config = dict(
    image_size=64,
    horizontal_flip=True,
    depths=[4, 9, 4],
    stem='single',
    avg_pool_shortcut=False,
    l1_shrink=0.01,
    steps=4400,
    epochs=1.4,
    final_lr_fraction=0.05,
    adamw_weight_decay_other_params=0,
)
Rows from block 11, named by matrix and row number. Each number is 128 + 32 x the weight over its row's rms, rounded and kept within 0 to 255. All counts start at 0. After the name is the row's rms in percent of the matrix's.
# fc1: squeeze-excite reduce (model.blocks.11.se.fc1.weight, 20x160), inputs 80-159
fc1.0 080 [129 151 126 135 130 146 122 150 136 126 125 120 101 141 124 129 153 130 156 118 155 116  92 110 124 134 116  71 135 145 128 118 131  52 151 132 128 167 142 123   0 106 152  73 128 139 107 124 137  58 133 143 122 133 129 136 127 102 120 255 131 109 122 129 137 110 127 144 171 116 130 127  16 127 125 136 133 119 128 126]
fc1.1 093 [126 108 120 132 126 106 114 174 125 121 113 127 217 115 141 126  79 128 255 127 127 128  25 129 139 146 128 101 219 138 143 128 134 116 116 120 133 137 106 122 130 127  82 120 122 126 119 127 129 144  74 130 121 148 136 131 146 127 100 124 128  65  64 122 111 121 169 132 192 146 120 132 125 131 130 108 131 106 128 123]
fc1.2 094 [109  63 133 141 129 126 183 125 189 104 121 140 128 127  65 122 126 131 141 152 125 170  78 129 126 232 127 137 132 105 116  78  74 139 120 150 123  95 152 129 135 140 123 141 129 157 133 111 128   0  78 131  98 129 151 129 128 128 128  89 141 237 131 126 131 105 112 127 181 130 181  90  38 128 134 156 163 149 135 135]
fc1.3 016 [177 222 115 129 128 128 143 128 159 155 128 128  23 128 128 128 128  97 128 128 128 128   0 128 128  78 128 128 190 128 128 128 128 128 128 128  13 118 197 128 128 128 128  77 128 128 128 128 128 133 128 128 128 128 128 128 128 128 128 128 128 176 128 128  61 128 128 128 128 128 128 128 128 128 128 128 128 128  57 128]
fc1.4 099 [121 164 118 121 115 128 126 167 105 134 123 147 150 111 150 136 109 128 108 146 113 110 250 134 145   0 111  40 134 129 151 132 116 183  57 134 136 167 136 150 107 134 140   0 120 106 121 127 125 116 110 111 141 140 128  54 131 119 128  98  97 117 131 125 128 129 178 123 123 130 123 131 255 128 114 125  49  97 129 128]
fc1.5 083 [125 154 131 122 127 108   9 142  59 129 133 120 172 120 179 123 125 129 127 120 128 125  73 115 129 131 112 130 122 117 117  88 124 158 121 149 131 113 163  88 134 131 135  96 128 118 140 135 170 127  53 124 107 114 121  40 130 119 114 119 117 120 122 212 122 128 129 124 255 123 147 131 180 120 129 140 116 109 129 130]
fc1.6 070 [129 167 107 128 128 195 128 136 128 192 166 128 129 128 164 128 128 128 167 150 102 128   7 172  78 129 128 128 255 133 128 128 128 128 136 115 178 123 128 128 124 103 110 146 112 128 128  56 128 255 162 155 128 128 113 157 128 207 128 135 128 128 146 128 152 128 175 129 109 128  59 137 115 154 128 128 128 137 128 128]
fc1.7 108 [133 153 129 129 106 127  67 129 141 132 144 145 106 133 123 126 117 125  74 139 125 126 205 117 119 111 129 170  63 126   0 111 114  82  85 153 113 163 153 133  58 142 147  96 126 139 127 127 139   0 123 114 121 105 117   0 116 123 128  91 128 153 138 128 135 135 134 118 145 127 190 148 150 126 127 128 111 104 127 134]
fc1.8 130 [130 165 126 128 123 121 159 132 133 110 191 135 103 151 127 122 129 131 123 129 120 132 127 146  73 127 119 121 122 125  68 100 120 105 129 170 107 139 129 155  91 139 157 160 126 129 124 115 151  75 153 157 122  81 131 135 125 129 150 222 173 147 132 128 155 113 123 133 133 139 179 167 156 130 124 128 129 174 128 116]
fc1.9 118 [129 126 114 125 124  79 114 172 126 118 148 127 186 114 197 125  89 122  54 118 126 130 128 133 132 115 127  42 131 123 135 131 127 158 118 127 129 139 124 155  63 133 137 128 125 129 123 126 156 111 126 126 122 157 119   0 108 128 127 110 124 122 137  96 107 114 139 128 144 124 129 130 161 118 132 136  52  97 122 132]
fc1.10 151 [131 128 118 128 126 136   0 132 129 129 152  74 151 133 124 125 125 134 136 126 130 126  74 127 126 129 126 103  79 128  53 131 127  38 116 124 127 113 117 128 108 127 129 145 120 134 107 123 136   0  98 142 128 121 131  25 131  91 135 197  38 128 119  93 126 118  90 139 138 125 127 125   0 125 131 125 129 130 128 128]
fc1.11 080 [129 129 121 109 129 116 128  66 130 135 128 128 128  98 123 131 132 126   0 128 107 143 128 124 127 125 130  86 124 124  39 130 142 106 129 129 133 107 118 192   0 132 126 186 126 132 126 132 130 128 192  95 130 146 140  90 119 134 145 127 134 157 125 101 126 142 136 106 148 129 123 104  34 127 113 126 158 139 125 119]
fc1.12 070 [125 114  99 131 124 131 126 130 127 127 183 124 166 126  97 122 214 124 120 135 116 138  31 127 106 190 132 134 105 133 128 122 138  38 127 134  84 167 156 138 126 126 125 118 156 128 134 130 125  65 121 131 123 126 158 123 103 118 139 170 128 235 127 135 131 119 104 132 125 119 138 159   0 121 115 123 128 148 142 130]
fc1.13 146 [131 127 128 130 125 132   0 122 125 127 137  75  95 126 179 127 143 129 116 125 127 113 163 138 119  77 145 149   7 129  21 113 132 185 123 120 128 113 133  45 127 131 149 128 136 112 127 123 133 125 129 132 129 126 123 107 162 133 129 129  39 115 125 178 123 127 130 125  57 125 139 128  53 126 140 128 127 117 130 127]
fc1.14 087 [132 122 126 123 151 137 144 166 104 119  78 129 132 141 128 144 162 112 181 118 107 119 124 127 142 110 130 225 136 130 127 127 134 129  62 126 129 151 143  70 159 128 105  38 145 127 104 129 123 130  98 119 131  94 103 142 112  97  50 107 135 127 145 100 126 135 134 136 124 126  96 126 135 129 132 130   0 128 155 132]
fc1.15 107 [122  56 149 143 114 150   5 126 150 131  68 129  74 128  78 137 121 132 130 139 149 135 107 120 149 147 149 144  96 120  11 128 129  93 133 151 127  87 124  38 160 134  67 153 128 126 146 143 121 125 151 119 146 134 122 128 148 131 127 120  84 128 148 127 117 143 135 110 155 130  93 104   0 132 135 119 193 124 128 147]
fc1.16 102 [118 123 111 124 130  87  61 173  92 114 147 129 154 102  88 118 131 111 187 120 127 108  92 116 113 128 126 101 127 114 128 114 158  96 129 141 128 170 126 132 113 111  79  66 136 129 135 119 130 142 127 118 117 110 125 112  72 114 115  58 129 119 128 134 122 128 140 124 255 133  76 132 238 128 133 111 110 100 134 107]
fc1.17 079 [154 161 110 122 137 130  66 128 116 127 143 114 117 117 144 125 144 142 170 128 162 137 173 129  80 160 127 118  66 118  31 127 128  64 128 127 127  87 119 127 124 126 146 130 124 128 127 137 127  13 139 140 128 158 134 118 124 143 130 145 116 132 125 141 125 126 106 131 217 108 158 113   0 129  84 103 167 125 116 128]
fc1.18 094 [127 109 141 131 127 135 134 124 126 129 106 117 132 105 139 131 127 128 108 122  54  97 142 133 133  92 133 134 131 113 145 125 136 168  96 114 128 113 131  83 128 104  74 149 128  77 123 130  79 255  50 114 118 103 115  67 128 107 127 107  77 111  99 173 129 146 162 128   0 125 121 126 122 126 126 127   0 179 138 128]
fc1.19 108 [126  95 128 110 143  61 100 119 103 124 143  90 118 112 136 129 119 137  74 137 118 141 195 130 125 118 128  59  62 131  72  97 129 120 114 135 121 135 123 129 112 128 122  76 126 123 123 132 139 117 125 132 131 127 122  32 128 116  48   0 126  96 130 136 105 131 172 121 151 128  80 117 129 127 125 129  77 101 128 130]