config = dict(
    train_examples=203450,
    crop_scale_min=0.7,
    channel_attention='se',
    kernel_size=3,
    avg_pool_shortcut=False,
    widths=[80, 160, 320],
    residual_init='none',
    optimizer='normuon',
    orthogonalizer='newton_schulz_5',
    l1_shrink=0.01,
    batch_size=64,
    epochs=1.4,
    lr_schedule='linear',
    warmup_steps=80,
    adamw_weight_decay_other_params=0,
)
Rows from block 13 of a small multi-label image tagger, named by matrix and row number. Rows with one number belong to one channel. Each number is 500 + 25 x the weight over its row's rms, rounded and kept within 0 to 999. All counts start at 0. Numbers have three digits each.
After each channel's rows are labels from the 100 images, of 14976, where the channel reaches its highest value: "place" is the part of the image that holds the peak; "responds to" is what is common among them. Only what is clearly more common there than usual is listed. The data: regions of photos with short descriptions (Visual Genome).
# convs0: first 3x3 conv, stride 2 (model.blocks.13.convs.0.weight, 320x160x3x3, each kernel summed), inputs 0-159
# convs1: second 3x3 conv (model.blocks.13.convs.1.weight, 320x320x3x3, transposed, each kernel summed), outputs 0-159

convs0.72:474428494542567488504476500500528503493487493555559527501478494505490499482501503494502493500507471503455480482535503538502494488498505438526476505462520498552523503474464487505493490505519535515494503504493561489508483517501502513501490473488496487501494563497464547497517501487490531449509525508498515516545489507537496500499489490506467409593514493485503505527459467496506490501486498478479504520485544497466489480496493496490498495497511506498522503509533510501519486561509490
convs1.72:506498506514508539507518480512533493500535482520462499501502517492502483513536485464505493502489497492494514553510521530516494497524487508495510501477556517546514523527514581485561491493482501484510518530523494494493472511516477517549523523483546443501534485454499491490506469489625512473493501463503508523497480526488492487548488497494525490479575559495453503498497535548505507484430483482465556499473487437554493512502479554515514503484506502467470512550484496497512465515498502
place: top centre
responds to: text has "man"

convs0.90:477496492486466513481493483539467478535511505566532518508500520501508497490488506463493518481465454511486514503479513479510502500496505522498505487471483505552494524509540516497508470514508511499512534503479487511497479592498485486470449507496510481491484538505510474542469508503497490482526499479502506505458487590460506486513484530427492473487493507503492498512497483515503512506498534548491523488497461499448404513495473514506510511505505482496518569503486548484505497495485498
convs1.90:494490511500492517513503506488512493492517527519562510485487602448492507513485482474501473504504504476509499504494497507504508404490476524503491507484505513471501495490478517489509474499505539506497479498548501500514497497503465503501503477480507503511504503490514476499504512497521498504494485462502512515498493512494507515507511457493499487485501534520495430499494507484469525462503475501503597507500529519499506510501495478483519517445500505505518490493504454501474509490484486
place: top right
responds to: text has "man"

convs0.262:482494510477487441550498496478481513496469489490472603521487505497493510464524501498508467494515555490509496512514493594512511538502505510511504499510539490479488496518482495493521474496504509518503531489500517551502499483499494495552496526520503503496504548505496464505495488505492500520463518490505469484489494486486493495507514487463537479412506499486507514501491484560468503500490502509536492499507493429505531504491495600537481495516489474527480495507508504482498482482500487
convs1.262:490485491494505498476505471497501497502505498496504482497523526503503475491493526518475459492479500493499454560517542496525555460507508484507531522499517498518484515475482486495493522498535485491523518498529483484483502523491504526571495505516473502492516505505510491510484501513578486492497501502532491545502513502500509511513468491499494493483554497513503505498511504500445498491500379494509513524503495501618502500495482499501504547502496505532506499499487500497486508534503504
place: middle right
responds to: text has "man"

convs0.22:493483572479525449514503493473505504502485495607502498493502512495499498487491517496501528498491570493483498498505518551474499510507491497512502501503500491504490496512495497493473507480494497498498516505553461496499493505503479484494566517510487507460512412527538528510485502498521492495509490499497449480514506485530498497508494470516534484465496503516501501495500495529625502497490474526551493517511518484479528477474508443515506500490504505535464522473502502485497478491521482
convs1.22:512497495480486482508515521502493473555456483540505491493529591493504523516503515489497518500517479499471497513473495522513499516503564489526510526491476511475521518499524508494436484464510504490521527494462511489501452500530498448474504450561562480517522505464521499497603489555506474514454525542522492501522485507494503507474507498502518438508522506502525528460496511513521502519492460489467534488498503536513490499493519509502513590502519504494497526469475503439497500491498496
place: top centre
responds to: text has "man"

convs0.132:507487501489484456501500518514584519489474506489530496508533503508490460544504459495497509500497544507481489498482504494469495442488518521507530493496489505528491492506481520499496503486493520497493480495441505509498492484490483492502499467497483529476497650490471473528502491507491508501527485480503473488525508499494547500513493519526554478498498490518495509489508502480529498496506490439559511487499529551409491486489495487513537504502467471506485506493502497493500480481493505
convs1.132:507503497478490501482524472521508499542501503525527501553479572506525501513515511495501502466519508497495513511552523491481506503480673528515511510491488489507506510479517612495489497468460484502499501509495495494487512483511492484505494541462512496514486492487489497494502524534492520487492497502478504514487513507474497533499505501480563501469491524506496529498518506508517494598500449518521492481512491470576497503495494474517511518501481497498485489494427492463489500504434505
place: top right
responds to: text has "man"

convs0.191:499484514501521403487495497499449559516452501517513557508492508493510505486522484512505505524468417502487514479523496526445500542503494544490506503472548487514489515509469505500513494433494503519481511473559511469485499535504500484488468515490486467505512456479511556485507487484460474535516526500499498487461498502547492485493509492548488491489498496498526514505450495497570499507491472525501517486504543496430500506501486506495493513500501486493481482497482500494481484484503514
convs1.191:523498558549490493502524557483489537493507494500492497419498497487537498506492492550503515502462498540541498510526464520514500506497496500498490535520499498488482510490537512497410493462500508532557508506496478500457483556490499523513499483504577473511517497503522499503573449523560417505505485498507505481524451512476491489482524540486525494498544518504485502492473564505513501497502493502523481508516517507510485499485506512537512472485608492499498512494487500556508484507526501
place: bottom centre
responds to: text has "man"

convs0.92:471494527497501447516479500500505491501494479425496508500482493496497512537510497484500491500501512495497503487512487559485500491484499492497495502429481481531498506483506506507488492511496530501504508503527515513498504533488498521497490516497513485487496517493513496508497505507501500505511487495501475518482497494535479489500493521531502462512488495505497490492497497446516502496501487606665507508490597513537535485481511505517471493495500469493545518468483497495503492490475500
convs1.92:498474525490510491497512503518493507531495503560499485522509503487517492501516498514494473524498495534490491508470540462585479504487449496496496509488514467491491564506515586488460516495501494510505501514499517497490498496533506514564485486507497485479533521507504499492469479506518494501476516355469558512514518532518502516511534506500588500500640494515499532536479493515515495487493477475492518502482513452454501503499491516498508518456484502500500502518496522507517513538506512
place: top centre; centre
responds to: text has "man"

convs0.268:511502513502481496499502495500489537500486502488500502499503502501497493515504512501492499498498511499508503500498499527494493489499499478481501500479497507508504502498471498500497500491493505503500518501524507491500505497505502498501497532498500500500506478560497515506503500496497498500492501496501501516484500491433501497514495499498469490527499511503498508499490494503508493497499509747490500498511490501455499489497500503487506500499497495495488484491451499499501501610502506
convs1.268:494512504491478514518515507524492509521497495504502493488502493535500540504495515512490499508501489493513495544507507528501498477498635500495506495515486469502507488514476546477516507485501506533494508495522505514505501492486494490500510499501504502510474506507498503500490496493491499502510505462500521526502506474507461480491496514475499494486555501498501465498500502512506510511513512523501517503484672485503501462503508502501514477502476500473489501491496511491500513460525527
place: centre
responds to: text has "man"

convs0.7:508507501498498473484498489496476493504500485524486479496487517489486489514513522500511512502542516488490517487469503629494491478489489500515516504495509487506501497483482502510471496514499508504499477498522493515512504502498511499500523547510483522482511340540494503500506506501498501486570498495498516496495505492542486503509504508486519485518503517488495494503491499510592500500483497601476507485530498502469458503501552506503502497500499489512497487486476508474489503495498490
convs1.7:487508500476477489476516485486519500501476480483486502527476499498512542477503470512493513547505501513509502469552502471545490497505555487497502501505500465489487481474504480495440515496509485499510564515508443490513488512492498473488522514519499508515457519493497480496540497502498454486483504556507542506487512509496495491483507489476510479511536569522425508545521501509488506517500495514478520517480533530425505512508498511506491494529485502470497495526501492506501507502592502
place: centre
responds to: text has "man"

convs0.14:483507476482484447478502511502500484549485505548511520500494514505485485521487512499492506473453506502521476528488517499531504499499509576542493503507499555495500509524496497531500534473510476498531512502508462503493495468505501458489464539479501521501499601499484467510505465525491505520595486503502495498447499490498493519498487503524507467575498499497508506495498500460531499499469498442431492506519506486492483507479485544531552527488479528493495495503474499491487479486495512
convs1.14:546508493495528507498496498450515525529503504504507502496558495492485524540498530523542489546499484500495486500505485489535526474469510545462483503502490501518484493485498499493496534497500535511497513479511529520519493511496501496501493497481505499523471540400496504496500484494533478477519503531503511469506497472529492464494473507488509494506511647505502460502502512496469502513494475493500515542477558443499516485522493627487492484546506504501499467525500499494511456464540490
place: middle right
responds to: text has "man"

convs0.49:508496543531557468464511520511500529486525498519574518496517475501493508501505518490483499514494535486543479510525493525487502500493497525494489497494486490493495490526513497488486486461495518538503503512480516525494608500495491495490520498463495516478506429508509504496525490513491474503548503498512468500475527511522523514510498472530514456521497504513509490506501499519491496503480487581513497524475552509403563509497458521532518528501507493491563507510470505480484479512498488
convs1.49:478492506492487510476503520494497492487516515500483499555498582524493491522477495511452497533547490496505530508484477525548482465476639490495558505509487475470412469479445523482503498478493465515522454515515526534451459518490494499479476499510490496494483490456494492505490499499534481509479534426430498510495510486490485502485459512484502481485493485481496496520570505507551481449498498499478504473493468543512506510494512473487510491516519504520510487527507478499491489457518512
place: centre; top centre
responds to: text has "man"

convs0.25:517498511502518445460500502501502489502491474652488489496512506488498498508503547502488496499512559496461524506510508525453490479494500544500499493523479486549528482522486488499502491486531498505507494500557491566500504475494485501500479561500510504506502509509486517536515509501484501487505507498511502485484505454491504503503499498487506509509499525533496504497491481528531498498489490493599496488473495508414495501498517478509514525489498508509542481485461504501495490538514494
convs1.25:546503477440495493511533530532498474483466471505493500493497506542532490508505491493494495493500488489423486484522483517509518504481548489480471508481507470455493496498524558473530497454491486541464482518499500498508519523499488487457511500509517489550438490510504477500509512525500503495478530482509494504501520493471485475505491472423498497487512492503469515500501520458530493492494557531463586489574486541487505523468522500504478575514501503495491500496507493528508489515495511
place: centre
responds to: text has "man"

convs0.176:488512503497565428423527488487455438513510515502513487506488466494510510476515509498489465494525507525489471585502482556526493536532492529485489504473496497525503516493493478496483552459488484503494474500493526488506506542509513484508503535499486439504475555464478485498507493507518515485472499508492450500478516511500499503486479522500513500507505491513526507522515497446492503502489475513472513498499531499513532506482508486479499505506509494501516502543407480499501506427490503
convs1.176:477476602488505497509480525489470456515481500501500478529505497510493497547483501438462509484497515552507510495469501548500489485461463507485497490501508496515477496471507488443492492509496522474495502517483519502507391506516473500489492527488472510502522469481487491501507493502495473565491501476484523491500460505517504506531501548532543494521506498490498502474496492509477496552455496485462504533479511476500497490493463529493499444450535500511502482508502492518436495488514494
place: bottom right
responds to: text has "man"

convs0.23:516498586491496569474501488495513483506484493474446498508511494520466503509505503505507514502484618487517504481495497449492507485506491464509496502485492487520468500490517521524479493515504514500494500508571482503499502492498499488493465486501509475492488455538532466484464548513510502478499489502506478525499499504537489515499526495453566491515502499508500496511504510500538494497502505565557490497497510526478564484492507504501514503502506496503524495513438496480498531465557542
convs1.23:497506503501489500519480511443488511497527520493528497523497484512517555509501472464464498514489488487461480488504526472498490484499553502500551491464472500494458505490489569497476447496472508518529510505449499499502514492511482505498503505491472562515498499487511495496581519519506502498458464475524510496510480468464489502545504506494501497497590492505495496548523468503538497505508519500498507499494506491505508463451494515473518654525445504504480498529514482537518516502537533
place: top centre; centre
responds to: text has "man"

convs0.212:529507497547509536535503490497451506494416505508578586507507470483492501537504506491503496501508522503487490481508490534500497461501503486476498486456503520494498501490451500490502492508478538511491503502533500503491511492495504503500512488493523501507492497520511513508506508514514495493508501499500523503498508501472463500505497498511488406632505495502498493504486498505456498486498485387487528507498501499488507514503490524508507501507500502475487513507449536502502491505505500
convs1.212:495492519486514487478508488517500500498531496519501533512455584451510464519442466555504504515489499493493512503477534484555500519445514472503526509506534488484505518490502542488519532485537496513523608525516511461507456518502521543579510513500500496483492473522493501496513499536510496497509511440503521499449486481484473524504497558507517485501535497526468536517511490578511488480497499499501484486485496486502500505465500500494519487511537514493501502486499479503488500522518505
place: top centre
responds to: text has "man"

convs0.107:480492509495532451461493429491483534468541499511537507488478497505500509464506481507511492505456498494505525487480510487488493491483492562499511514500455492536498502474492499497491446455528540497464538497526525492498503503506513489492460489491505500509502477495500635510495517479493492484515500499510498498467509483495488433513478498541514488551531516481501494488497470527479499508487511586442507509496518463478516496475501462501506516492520495496508490495481541505501511501516486
convs1.107:494505555493434488528497529527489497518482484477515525506502498490483514477517484499509483507464507499511505520499507510490515488502510476429511490508503497494516488493516502488495501525499510498468505502501507511506489495502500469504516524507492508502507506512471499505501476496502500504509495500523496513558500495500491493499517506486493498507521524528491536494487452553403510469519493490500512505498508514482483529500513534491498304512523505519520570486418499505513453479499509
place: centre
responds to: text has "man"

convs0.2:516512495488498517494503513500528464504475489604499514506507470531487484501503520507494479506511486495493497462519499550484487506460493516499519510471500504504495494497510512503444563492538498497515488477570453516481525540503505500502527507500452514499463467482504558531529520500498482512556494498498499490454492507511502502505497554566495515566489500478511501519496500522506497505505505445429489475495536517483522506450458505504494503482501517493499554498495498502494487550497510
convs1.2:494520507514484493503513489462533516492492507519514483468498547549518549492498499527495505498530512505497480453503506497499495520532487497505492488492498432509497470512498480496510503495519501548478508524545530504505514550503491500495523509503530468465491502477521433495555493477562499446503486498488488518498496510502451505498500502467511503541497491428529535486470503463523488531521511557492567505500448521500464500493476483484474491493554482490504473495495487515479476463497480
place: top centre
responds to: text has "man"

convs0.267:525502533455557474509498490495473485451491507527557476503468476511488485521544499508507518496517509501513506465501505571494497477506507500500503505479460476515521487502498497495458543491505521509504535505515505489515500453501482498493448502499455507496496464507485529531510502492485509479566505493500497529532503514557507513495497518563528501547498509478496501500489500534527500477477496484460504501479506519431496436517501487493503478512505465493508510511448493503500499608483494
convs1.267:490533518490492472500506468517490548492473497503511498489510553464506506490506498495484474490503475513503493502501483468517498541521499524494478471527492462497532521490517534504592495499469489504487553506530495500592546515541465447496514506494549488515497497495486492497617500490502500487506520487494518526509514497460485505485502523462507484533470482490483514500505491509494502506500539510469513496512401529482518492508500511510476516528503499503477489521500513515493431524512508
place: centre
responds to: text has "man"

convs0.217:506498488497485430506502488505489488469507509489499496502495505492513494493515494489502531493479525502486504483487478463477498500504504502486487493491484506498480501497506502511473480474514511512481474496478507465507491498496505492525475501499507472593479681460527492505516498487480527491567502497500490505494502504507505501505506497515503470577503510519506506494490498521593500501526505529454501513496491502456485489489481521492494500495506491468488498509471510483504501485500482
convs1.217:489509493424491506497502497503496506499507514597501497503497544498519504533509494520518510498499534488494490505547507536528506480506605491505494498500499491498509496499509541494518488466477490504498499502487508500506499501493487522521495502472502497527501499509508495494419499524501466493499495466489540502512515514478486431506535509495537499488505687505509467498516477502503511522497647499503508502506498493504484494499496501506505441506498490513498508486438499491504499500491510
place: top right; middle right
responds to: text has "man"

convs0.181:469499537520512418517501515502490514498491495479491509510507467512506491509526485498486535496499474493482499464505537432541510565544488474498482504484530483501526483510485500517479518469502462487499525510477530459504522563505473518487510524472483505496518509509506564497456493501497502497526491496509484492381547532485515511503516495501490498487479491470516500487509486453534496499515503554545475490510528501486511508529532541497507505535498506514512522490552495470497479511505477
convs1.181:552479523498499506480491525491477521515489542492505500473522561502465518457488497552475500499478477512487554496491507525498455498520499479498508515481513486491463453504497514499495475489480543483543490500510505507535489499505493483528521506593515488494452481502526501501517525521495497539497504510518551506515504528504503488453497487521464503526502499447499527509552478492492478492504489485515484503481525436441558488499518492507497515521489516454497505536500498495534522502481478
place: top centre
responds to: text has "man"

convs0.124:518504491502503475508493503504503497486498504513521494499513503501501496504496558501502487497499507502498509503514495559497499509501498483521512494484514495474501493508491500500492502488501522503502479495473489506502493485492499493503503506497511496501539593514494506487513507494484473519702516506498499530446475503510525508493504508507549513533498534493504492498489505561516499498482511564474499496507488477417499484517534519499507495499495475484488499499504501501495528524494502
convs1.124:514513491495504489495500475503494507498476494500488426524486584492499495523497494519548485501499498496494504559500491448557498492501392505499487506490484480471510494493509518487525503499489501526473510489502501495499557464495496487498508499481502482512539502506490486492477493488557445506505505531504504497502497522494499503513508495495488476482529627500522490500510497498504500507498547517493508507489496507537509520484494524505493476516510502503496520519485502497496490501574478
place: top centre
responds to: text has "man"

convs0.44:543550475488516372533500499500505511510536504519489517497498514519504488483499476510513506506494449496473512494506507577468492512492510519485525506460529512477464514471457527507498482499507511504478496500478489521505507509504505519506531532495490510494503518482523483497481527468496474487472540499505503479409503506508510493464507469488510464482505489518497512515490489539487513481518500463505484539490490496479445487539505505513504467504517497491502481574558498512503481557472497
convs1.44:468428491505509501519547561505536523496536496498469503468493515509548492494472485501485494481535501520515499508478508463536501475506435487482503474472517528502467469499503514485529473487589496522499505508485463510498476469501497516474472507517527491442557482491555504577506503486490491506529512498511487505518505518520497475564456470505620491492509515501517503493498518516486476486548521484518462504512488515519508520539488495488479493514492467513504504484437482474437492525530496
place: bottom right
responds to: text has "man"

convs0.164:474502534459503510550487487493430519489490497521520512504476441514490499500523523501497479474485555496520508519488487565484512519483490500487502499495477497556494496490498497514505530491488502505537488492549542515511481475508523521509484527504512499494479533501487554492507511505412513506512500497487429555501499499521508498500508498519522437598503505468504509505492508519507506500498519563518494519490509505470515504492502534520492489500484472500542513505435503501513492496495545
convs1.164:494505498490471509473457457488488525495490469510524499518500507505492462495506517510500498489495504531508482494340514505584482495504569493505508493475490506482509529416486507482482472496481503528526582492502551496512518493485487480526477500496499564489519484552463502502505482500487488507507552484540501499518531475492470501502503513466483494527523452577491589522516490499520467503506494527495522503504473456542503497500495513521468580491461495508498514509494494508512505517492580
place: centre; top centre
responds to: text has "man"

convs0.12:516542509467543477519497516493489494494500481445498480491490490503503504469529549498499505492484515498504505542500508602553500489493484522514483507442512523518526493496521509503495473504499495529494532496499530515493546502507495511494469564501460494501557518498527474501525500549485476508533493490500518497476501493528514503503498521466516508528490534508496495473489504478491505501521543621508495495500500495520505456500482560486506499500498452514500466494521470502493500485551518
convs1.12:431513526490482515497493497494490543491490514517505504489493461541509505513525537557457511557478491527496507502519550512501500469490481484520565490522490497505515483492497496493413483489495496479500465486477489464520535513527490495512498506496490563538497492528494499490501505515511491503501490515506484491506509494501537511504482510493525493506508514520541488508511470482515508520497495509476481519488415510534548479483489548503492489509490503502518496521456487456478477478501522
place: centre
responds to: text has "man"

convs0.193:467488515500552503503483492514452542495497499451537458489497464520496514488484480480485517490532487496527499520482501478460514514496506624495510510496517501499492498533504520498495512493475483498511511500477481491496491483506486496510514529476487539477480575506519471523494498502484475491504461493498504488432507463555484491498488485465490481530502486492510486512487515510531501496536534493493509611509460510479512493540497565503483501502515485534492521519517507493516500489489491
convs1.193:527520477492487514506507480500514410523531522455496520539537556516525499499492523539563495496493532502497469499478510466499508446499588493490539467503504493501452491504539515486479506489502499505534511497468510487528510494496489471543479531497512496509481490521532490489495520538489490497495511482535478532501520507449463480514496486504430500538491551526492512493513496494510494586503409506515486514512486474529497446504508507524497505483505500517505496513508494492485483498502485
place: top right; top centre
responds to: text has "man"

convs0.43:479515541506488431444525495497458460482509496534498536483494498507502503527518502489498515509515539490495526536500500560546499495535494523529495497501537513485519506524503498493481507517511442501491427497504488488508500483508506502510410489495473462480494452478493433536493503505488499490510509492503441486501529448546551497504509511474520501462496503482491495509500530547520500511544529528530493502498502493489506509542469494502503499505503522491493471488474508507501490423514498
convs1.43:511507541492507509499455464514474598514487522490506526551481492531547524510507480468483509488493511505503513497449495521494500497482502503488511514511491540527527452506486489464385505528489501489461497515496509463476537494510505492471500472501476540505465476514500491501522527449549478506489570487508487515510496509512497483493483494505536519496513466486493501500529489510483490547486478517500594508527485508509502519479500526515473565495484479471508552514501505527494498478513501
place: centre
responds to: text has "man"

convs0.94:498511492540503433519499518499451494500540503514479551507500500485487492512498578493506490497490455501502494501503497587496501505465504472530513502495502495522509499496490495498498501492504491523504503506520473542504511502499504501506502434500501479493567485500500501499505535503486494514665497498500496471437512508551510494499496484489510483486500498507508498501505498428488499499501487492476503518501474478492504495517503466508496493501507518501496506503520500499497507562509497
convs1.94:498489506496502502480530482490500483501512493619496500520506517479498500473502483496499457499471506531514507468495485680522504503503460501495513498502499501506490505483496489488540489503503558524498510494492517493505477525492493474504507497497513493507502533497495489499484491506542499494495496510498542513518475498505502485537562492499500510513485709487495504475589515510510483503510476508506513498491511543511512509500497492520501496503483486487500514496499490514486485497504486
place: centre
responds to: text has "man"